{"model": "masked image model", "image_size": 32, "loss": "mse", "encoder_mlp_ratio": 4, "encoder_parallel_block": false, "encoder_width": 256, "init": "torch_default", "optimizer": "muon", "nesterov": false, "epochs": 121.2, "adamw_weight_decay_other_params": 0.01}
Rows from block 5 of the encoder of a small masked image model, named by matrix and row number. Rows with one number belong to one neuron. Each number is 500 + 40 x the weight over its row's rms, rounded and kept within 0 to 999. All counts start at 0. Numbers have three digits each. After the name is the row's rms in percent of the matrix's.
After each neuron's rows are labels from the 100 images, of 14976, where the neuron reaches its highest value: "top examples" is what is common among them. Only what is clearly more common there than usual is listed. The data: capsule endoscopy frames (Kvasir-Capsule). In brackets: how many of the 100, against the usual share in percent.
# fc1: MLP up (encoder.blocks.5.mlp.fc1.weight, 1024x256), inputs 52-103
# fc2: MLP down (encoder.blocks.5.mlp.fc2.weight, 256x1024, transposed), outputs 52-103

fc1.437 103:449480430539471552509475504473496543582575483504456518468484491495523546450447514491536512556472481470424553498535550527579468514503485581407474473509472509
fc2.437 105:524543471507503585460461521471475467556487509532506566513520537547473433452508548474465523520454529535524509468596513498469525553514480524512507511469494451
top examples: finding: ileocecal valve (38 vs 8.8)

fc1.653 131:578524468441495522528500488523469482486489468519366528479523442463522465529476451484533476504478502511484473468533550512576523512481491517556452516586453523
fc2.653 120:457480503455542548460511517472488493540458570491459415544523480462522488492457467541528442519451459484567515481462481474554542567463536487604519518540489573
top examples: finding: ulcer (30 vs 1.6); finding: reduced mucosal view (27 vs 6.2)

fc1.553 118:473492466484532519529482514534456463446513457442504511511491457576515573513488510495494507536422581523519540490474572477534459490537511430427566516589445516
fc2.553 116:545472505495518476551368496497471406452489476458511474432497438549519486471591496520486506535577509560548483465473532575510521492475583485513517495480445533
top examples: finding: lymphangiectasia (31 vs 1.3)

fc1.279 147:542435512466532543518439596495466540496559480487531497442479474541524528527467509525519445527498512483551478492426580496496499482527465510551537492458525435
fc2.279 157:473428561488494452467459562497476536488510517500500545420464433525528544496462517517544419464562481491527453574497511529558488569491510522479471506463492569
top examples: finding: pylorus (36 vs 3.4)

fc1.306 061:541501453506473494515465481480489521574555492505478543482512466496548553381442473469489504482484556503477523499520507477589519504492470461507492541495498504
fc2.306 060:507491522496512474526443501492444515446519511510549413571503521550553457557529409591448548473476513513440490449469509506506488496459436548539598461523456544
top examples: finding: ileocecal valve (46 vs 8.8)

fc1.14 028:475474481543475518442485476472518480493480454487556439462530449519586558439466458510552520474552552503486484544589487428473487460530480484587535541528467489
fc2.14 025:505484452525488465575497461463448549494489541489519529519478459513450484557556481514450487506456420520581552462475497591479538498504498521447483500497484484
top examples: finding: pylorus (27 vs 3.4)

fc1.588 102:535457552589531553455513521515469505449453470515475471577569514471445506481524438561490504547479451454496461513536565536526549530467466517509475527531500557
fc2.588 110:502533496479513539490510510495443587478477485431533548491546525445520495479550547518536517493459523479508504480499466487524545527523515527494496480470531507
top examples: finding: ileocecal valve (37 vs 8.8)

fc1.314 081:558462391469408431491509505451511554468443488511550541515467576461497552429526483471447515529510479494469541455501557421516559524593488501571471515525500494
fc2.314 070:472495558534511527442603468462516463526461416548503491467566518509533440492474495511493514515458532507546513559502499484578562497436535471469519530470478521
top examples: finding: ileocecal valve (30 vs 8.8); finding: ulcer (29 vs 1.6)

fc1.488 099:485422471512484505495466451519450476509523447449450562527496455578464476441460462487466461527494525390546401509474467485496564442496506568498506524450466538
fc2.488 100:476406551508483499456539479460538503555511519548414493541505561459513472493465453498502437470519515547508485529473528496483554455474488547473472471468482465
top examples: finding: pylorus (25 vs 3.4)

fc1.304 034:498512444532501564459503485503536474457552544450414504492558548504464547520525579547546514492442429477483498504436455542469653489483458489478476574431508518
fc2.304 034:509507547449519483531484561540454492557431471500511504523449476470550448556472489455494524472568566560502465464496545444497402505508537514501527407589499507
top examples: finding: ileocecal valve (43 vs 8.8)

fc1.427 036:483544502476427521529508469476584460481546492556545485457563559525566489511533486579504574469558499524496482588507476517504481517493484486425500550485480511
fc2.427 031:534446501552582501506509517503454501502478549459427455487473467478484534472469513449486431498448474450509530465486504439490525482460478566543509500525511530
top examples: finding: blood fresh (36 vs 0.9)

fc1.686 196:572497474587497451472499440477557460426506524497529509456468487539503412521467446510439531477492558430504475477489491493493469505492504555484548481568460538
fc2.686 212:461543520501561527447489437545539554510530484441503503566482455474488508544510476482472530549561587452437524526451467576474514497505596443527499455541516509
top examples: finding: ulcer (49 vs 1.6)

fc1.146 076:511472484518461528452534555480465500535518443500447591514513523484474468497488445483525449535415403457518540460528505500444511520461491528542432463554527456
fc2.146 082:497451444525539481442562517458408556520551502530495487532506476482521432428554536517521491514492530427542484465486507542510554534498490494501447574454534463
top examples: finding: ileocecal valve (29 vs 8.8)

fc1.562 029:522473558460548461476473557489446518493517476496480527446538450602477428531527512470547562460506480516480492488464520432466528504461518513533565504456498486
fc2.562 026:499529435531504473513479430459524511504488471509511481481446534409516611539466457466463491528544524501612514502563418548513518461571524522520466482511513507
top examples: finding: ulcer (55 vs 1.6)

fc1.77 127:525494459455499466495507516421563481412483464461513532510496444531523533530474537467426484414485520544514528513513479474463480481510484478503466520552545501
fc2.77 123:495496448547527487532437516477517488524509547399438513486466519531597474532469517476513412479539496479499454516475456529548526459487471451502564552544496467
top examples: finding: ulcer (74 vs 1.6)

fc1.525 127:457538423466438506477412492506518499516535512584435459436493575443552525502471498461568448470433433435477492464543532552456464525396490534564515463480473521
fc2.525 126:517524468484526461477488536530491488489548474476428539473508495498616529458486510530527536437529488534459531407475553392531520500492546561470508592391496542
top examples: finding: ileocecal valve (50 vs 8.8)

fc1.542 046:520474448493507551445536479504521519537484578591460480517512475387550568550488481505438467558492477490499558430512491557478395523544516514449504440596495465
fc2.542 041:472524573506469441507452527477505493458530474436527491470475542534471447459527516519503499415455559513436451519488499454504513586440464488546501549422545496
top examples: finding: angiectasia (32 vs 1.8)

fc1.76 154:459551487489477472467519501505540497518518512518517454502473521495540482470501519471531404433525575491564490502445468523496504514502522518502470509534509519
fc2.76 157:483558465509572523489555424539538517498495607473467450488551498517547452570466432499534411535524445529484512522474494496595497542470563455523452502579560549
top examples: finding: ulcer (26 vs 1.6)

fc1.66 114:523525512568484529451486501399513413466555479448499553486456525488476531481439497505516487469494533474496467496517468563476473564532441514484480493548516477
fc2.66 119:502528478524469532424485491524492529528565448495501442531449516401515456492541459433543582510480525449492477553508546454511595490510543550462487556531537485
top examples: finding: blood fresh (28 vs 0.9)

fc1.84 120:553460516540535480412452565493436530445548476502475534540479541496484528550522440515412473497495507491485596523412495477567516479482434513503502523463410509
fc2.84 132:502413492436539514447515532515514488521529476514496527437456491569514575487513472540546475383516459475496500540439501478507500447479469502485530486528453582
top examples: finding: blood fresh (37 vs 0.9)

fc1.256 078:495534380487541534573469519458532563536533549583450542416514563497480519473527527465454523557498551461509470488403522577457550542508490519465458503496497480
fc2.256 073:464466618545486487441552542554490534504448506410478462498480463524512473470478466560539505467517477498463462504562458482540452536509554535491535519518526522
top examples: finding: pylorus (36 vs 3.4)

fc1.349 111:524464485496503492497504448560582523520533469457493516469515567508493418547502486470442509443474511483466507491524445517506546494508460482480513523431454504
fc2.349 119:395496475557469521491477466492489556517458564520548483501488505522503498526511524439514498481419468471507551478510499494552468443605432499513576573549518465
top examples: finding: ulcer (59 vs 1.6)

fc1.220 129:514461515487475486479499480553491542481512504413585544545573497529490533496473505523508466494586533496498493489538523491407513473506515568515459508400486466
fc2.220 118:432537487473491526507516513524475480535528534592489518458473508481561435405451414548541458489426498548464453496482510531574570501406419480443532474488510487
top examples: finding: pylorus (49 vs 3.4)

fc1.86 125:523513483471547522543504503494467549517437444566548492428512457535445542525466510463554535514468523456425567534518435504481480474554538551510495519480469550
fc2.86 129:508489500460557565460524485529453486465523450505506462484474492501407407501533523549434486545517559470532424483508511475467525524489539479516506526456497469
top examples: finding: ulcer (28 vs 1.6)

fc1.46 147:533475435565417477500526477483459570466572486523516501436537607460528447522521543510585543489598458517473462521444397513503532531501500453529561453464468497
fc2.46 149:453499538478507461498490536491539463543468491493483532548480457470530491565441499484516532494452551514475502548500479461576473450465568513487532484549482533
top examples: finding: ileocecal valve (68 vs 8.8)

fc1.560 112:587505433456468494551486578546469432449545472551468470541413431525461541578512451465464508544522546530539537527487533433428527497613459511505450497497527449
fc2.560 107:444530530525482531503609484574535503543576621548433438531436539445540553486534535535483459481508424531486483472473454496487478404483449431496473546531544508
top examples: finding: reduced mucosal view (56 vs 6.2)

fc1.225 035:510493508546509466468535554576424520486474527543513471499452482528441473482446500450457487516541471520505505496527523432568495517464570545529553470510545497
fc2.225 030:497468513450500507493487457448575470482498459473475519517470527458562530514583487527561499493423498479467502499474461582435471496539455429484434524424459498
top examples: finding: ulcer (45 vs 1.6)

fc1.342 073:481504487499520505469499467502551525489465478481584511482488470574468443511530515475484498444511506525525543484523518498506455462500539519537592462532514475
fc2.342 082:481548446533536478460525434534471570522443481497491537531561556447492529482482474474625576511492490443530532600523521523537501491507480470457504505461465496
top examples: finding: ileocecal valve (38 vs 8.8)

fc1.189 029:586487508492513546453479456497506464443521462518494542506494471520475539527552430498440513509448566496491466460493506462450532506464458499473459501523467511
fc2.189 027:409497525505511507503496570565539494549516496454484440504483508464503450526397540485534461480538434493503549572464472532563466486501522494489509456478473513
top examples: finding: reduced mucosal view (27 vs 6.2)

fc1.477 075:548504452571463497483498516540462491526496582550471440512402564458492512446448529519565589526475494458539489520508483483493440537439560565550483464510517505
fc2.477 064:488478548465552435484498480465505456514536439483525583508556526568489472553541434445505478476461542511502551485482548454445499520529470476477495510544427490
top examples: finding: angiectasia (28 vs 1.8)

fc1.438 123:526493421579488514530488494558447496479520528465561559515492425481506488567448484435536525521477464494494480452426532472447505513526481453536524479481523471
fc2.438 104:505470465476481509458537552471493413451428512501487508529500502448518568536509622485557548533534538487492520489485469526531563494502487443495480456496466462
top examples: finding: angiectasia (48 vs 1.8)

fc1.20 128:494532469475553461469462469511497460454466504544524508474516476530472444510568479492477537579509481452577506483498508478437483461534500459529616513540469500
fc2.20 145:455489546517494514490435561504483545499487503519478478481433507566539472503514455465528537471449485537463421565512546562496527506423533508504506485393491462
top examples: finding: ulcer (32 vs 1.6)

fc1.126 048:500524486534560444504539507497470524512543529465493485568452537451436490451410461508489443579518460425560497400489540503540551512480517570465491476523526460
fc2.126 047:480455571447458542433529548498517515497490421512450524508498476527580461512555516506479526431436470554439503592465529510479435537507482465508515504477514524
top examples: finding: angiectasia (33 vs 1.8)

fc1.205 037:547465470526516450420515543519443524534477611510422514517461467444389491467419512505530492492554463478458496490506512456522515540478519567500534483475495486
fc2.205 037:469471552448493596555519479511536454502515394479535465521492544568590541533562516517472552493438532552496494480511530518456451471527485405482441505488516482
top examples: finding: ulcer (36 vs 1.6)

fc1.218 160:568586452506441520517478512609531501434512496469481487517512523470556568438480514565451455464567590534512524489499458485440504475447474517592511559487556501
fc2.218 154:501460488526486418507468504506514537537561479490462552527474479443467514504516468536518500457495472511526415518506472528504472464518497457486497588489534489
top examples: finding: reduced mucosal view (42 vs 6.2)

fc1.521 114:486499462558537529554492504512448455473530429531483458443530477497463518455481505506469544505518511461491498467524529561438490499535479462554516500451478495
fc2.521 121:466439564553391550501414476512548392478475444465491468481484495503481464478500515520496464482492445550458479491521545456430539535473535498481492460474439429
top examples: finding: ileocecal valve (38 vs 8.8)

fc1.535 029:559521513466576545400522525514483534537488481442512417511547521582477575530460459509471484592500525468546469509483513565516532556488441516424514565541466473
fc2.535 031:426485455551442461536530499514518452457512547533510541482496472419533461477531512528506485415511462545429493532513525461525457519475504527613488466426520508
top examples: finding: ulcer (32 vs 1.6)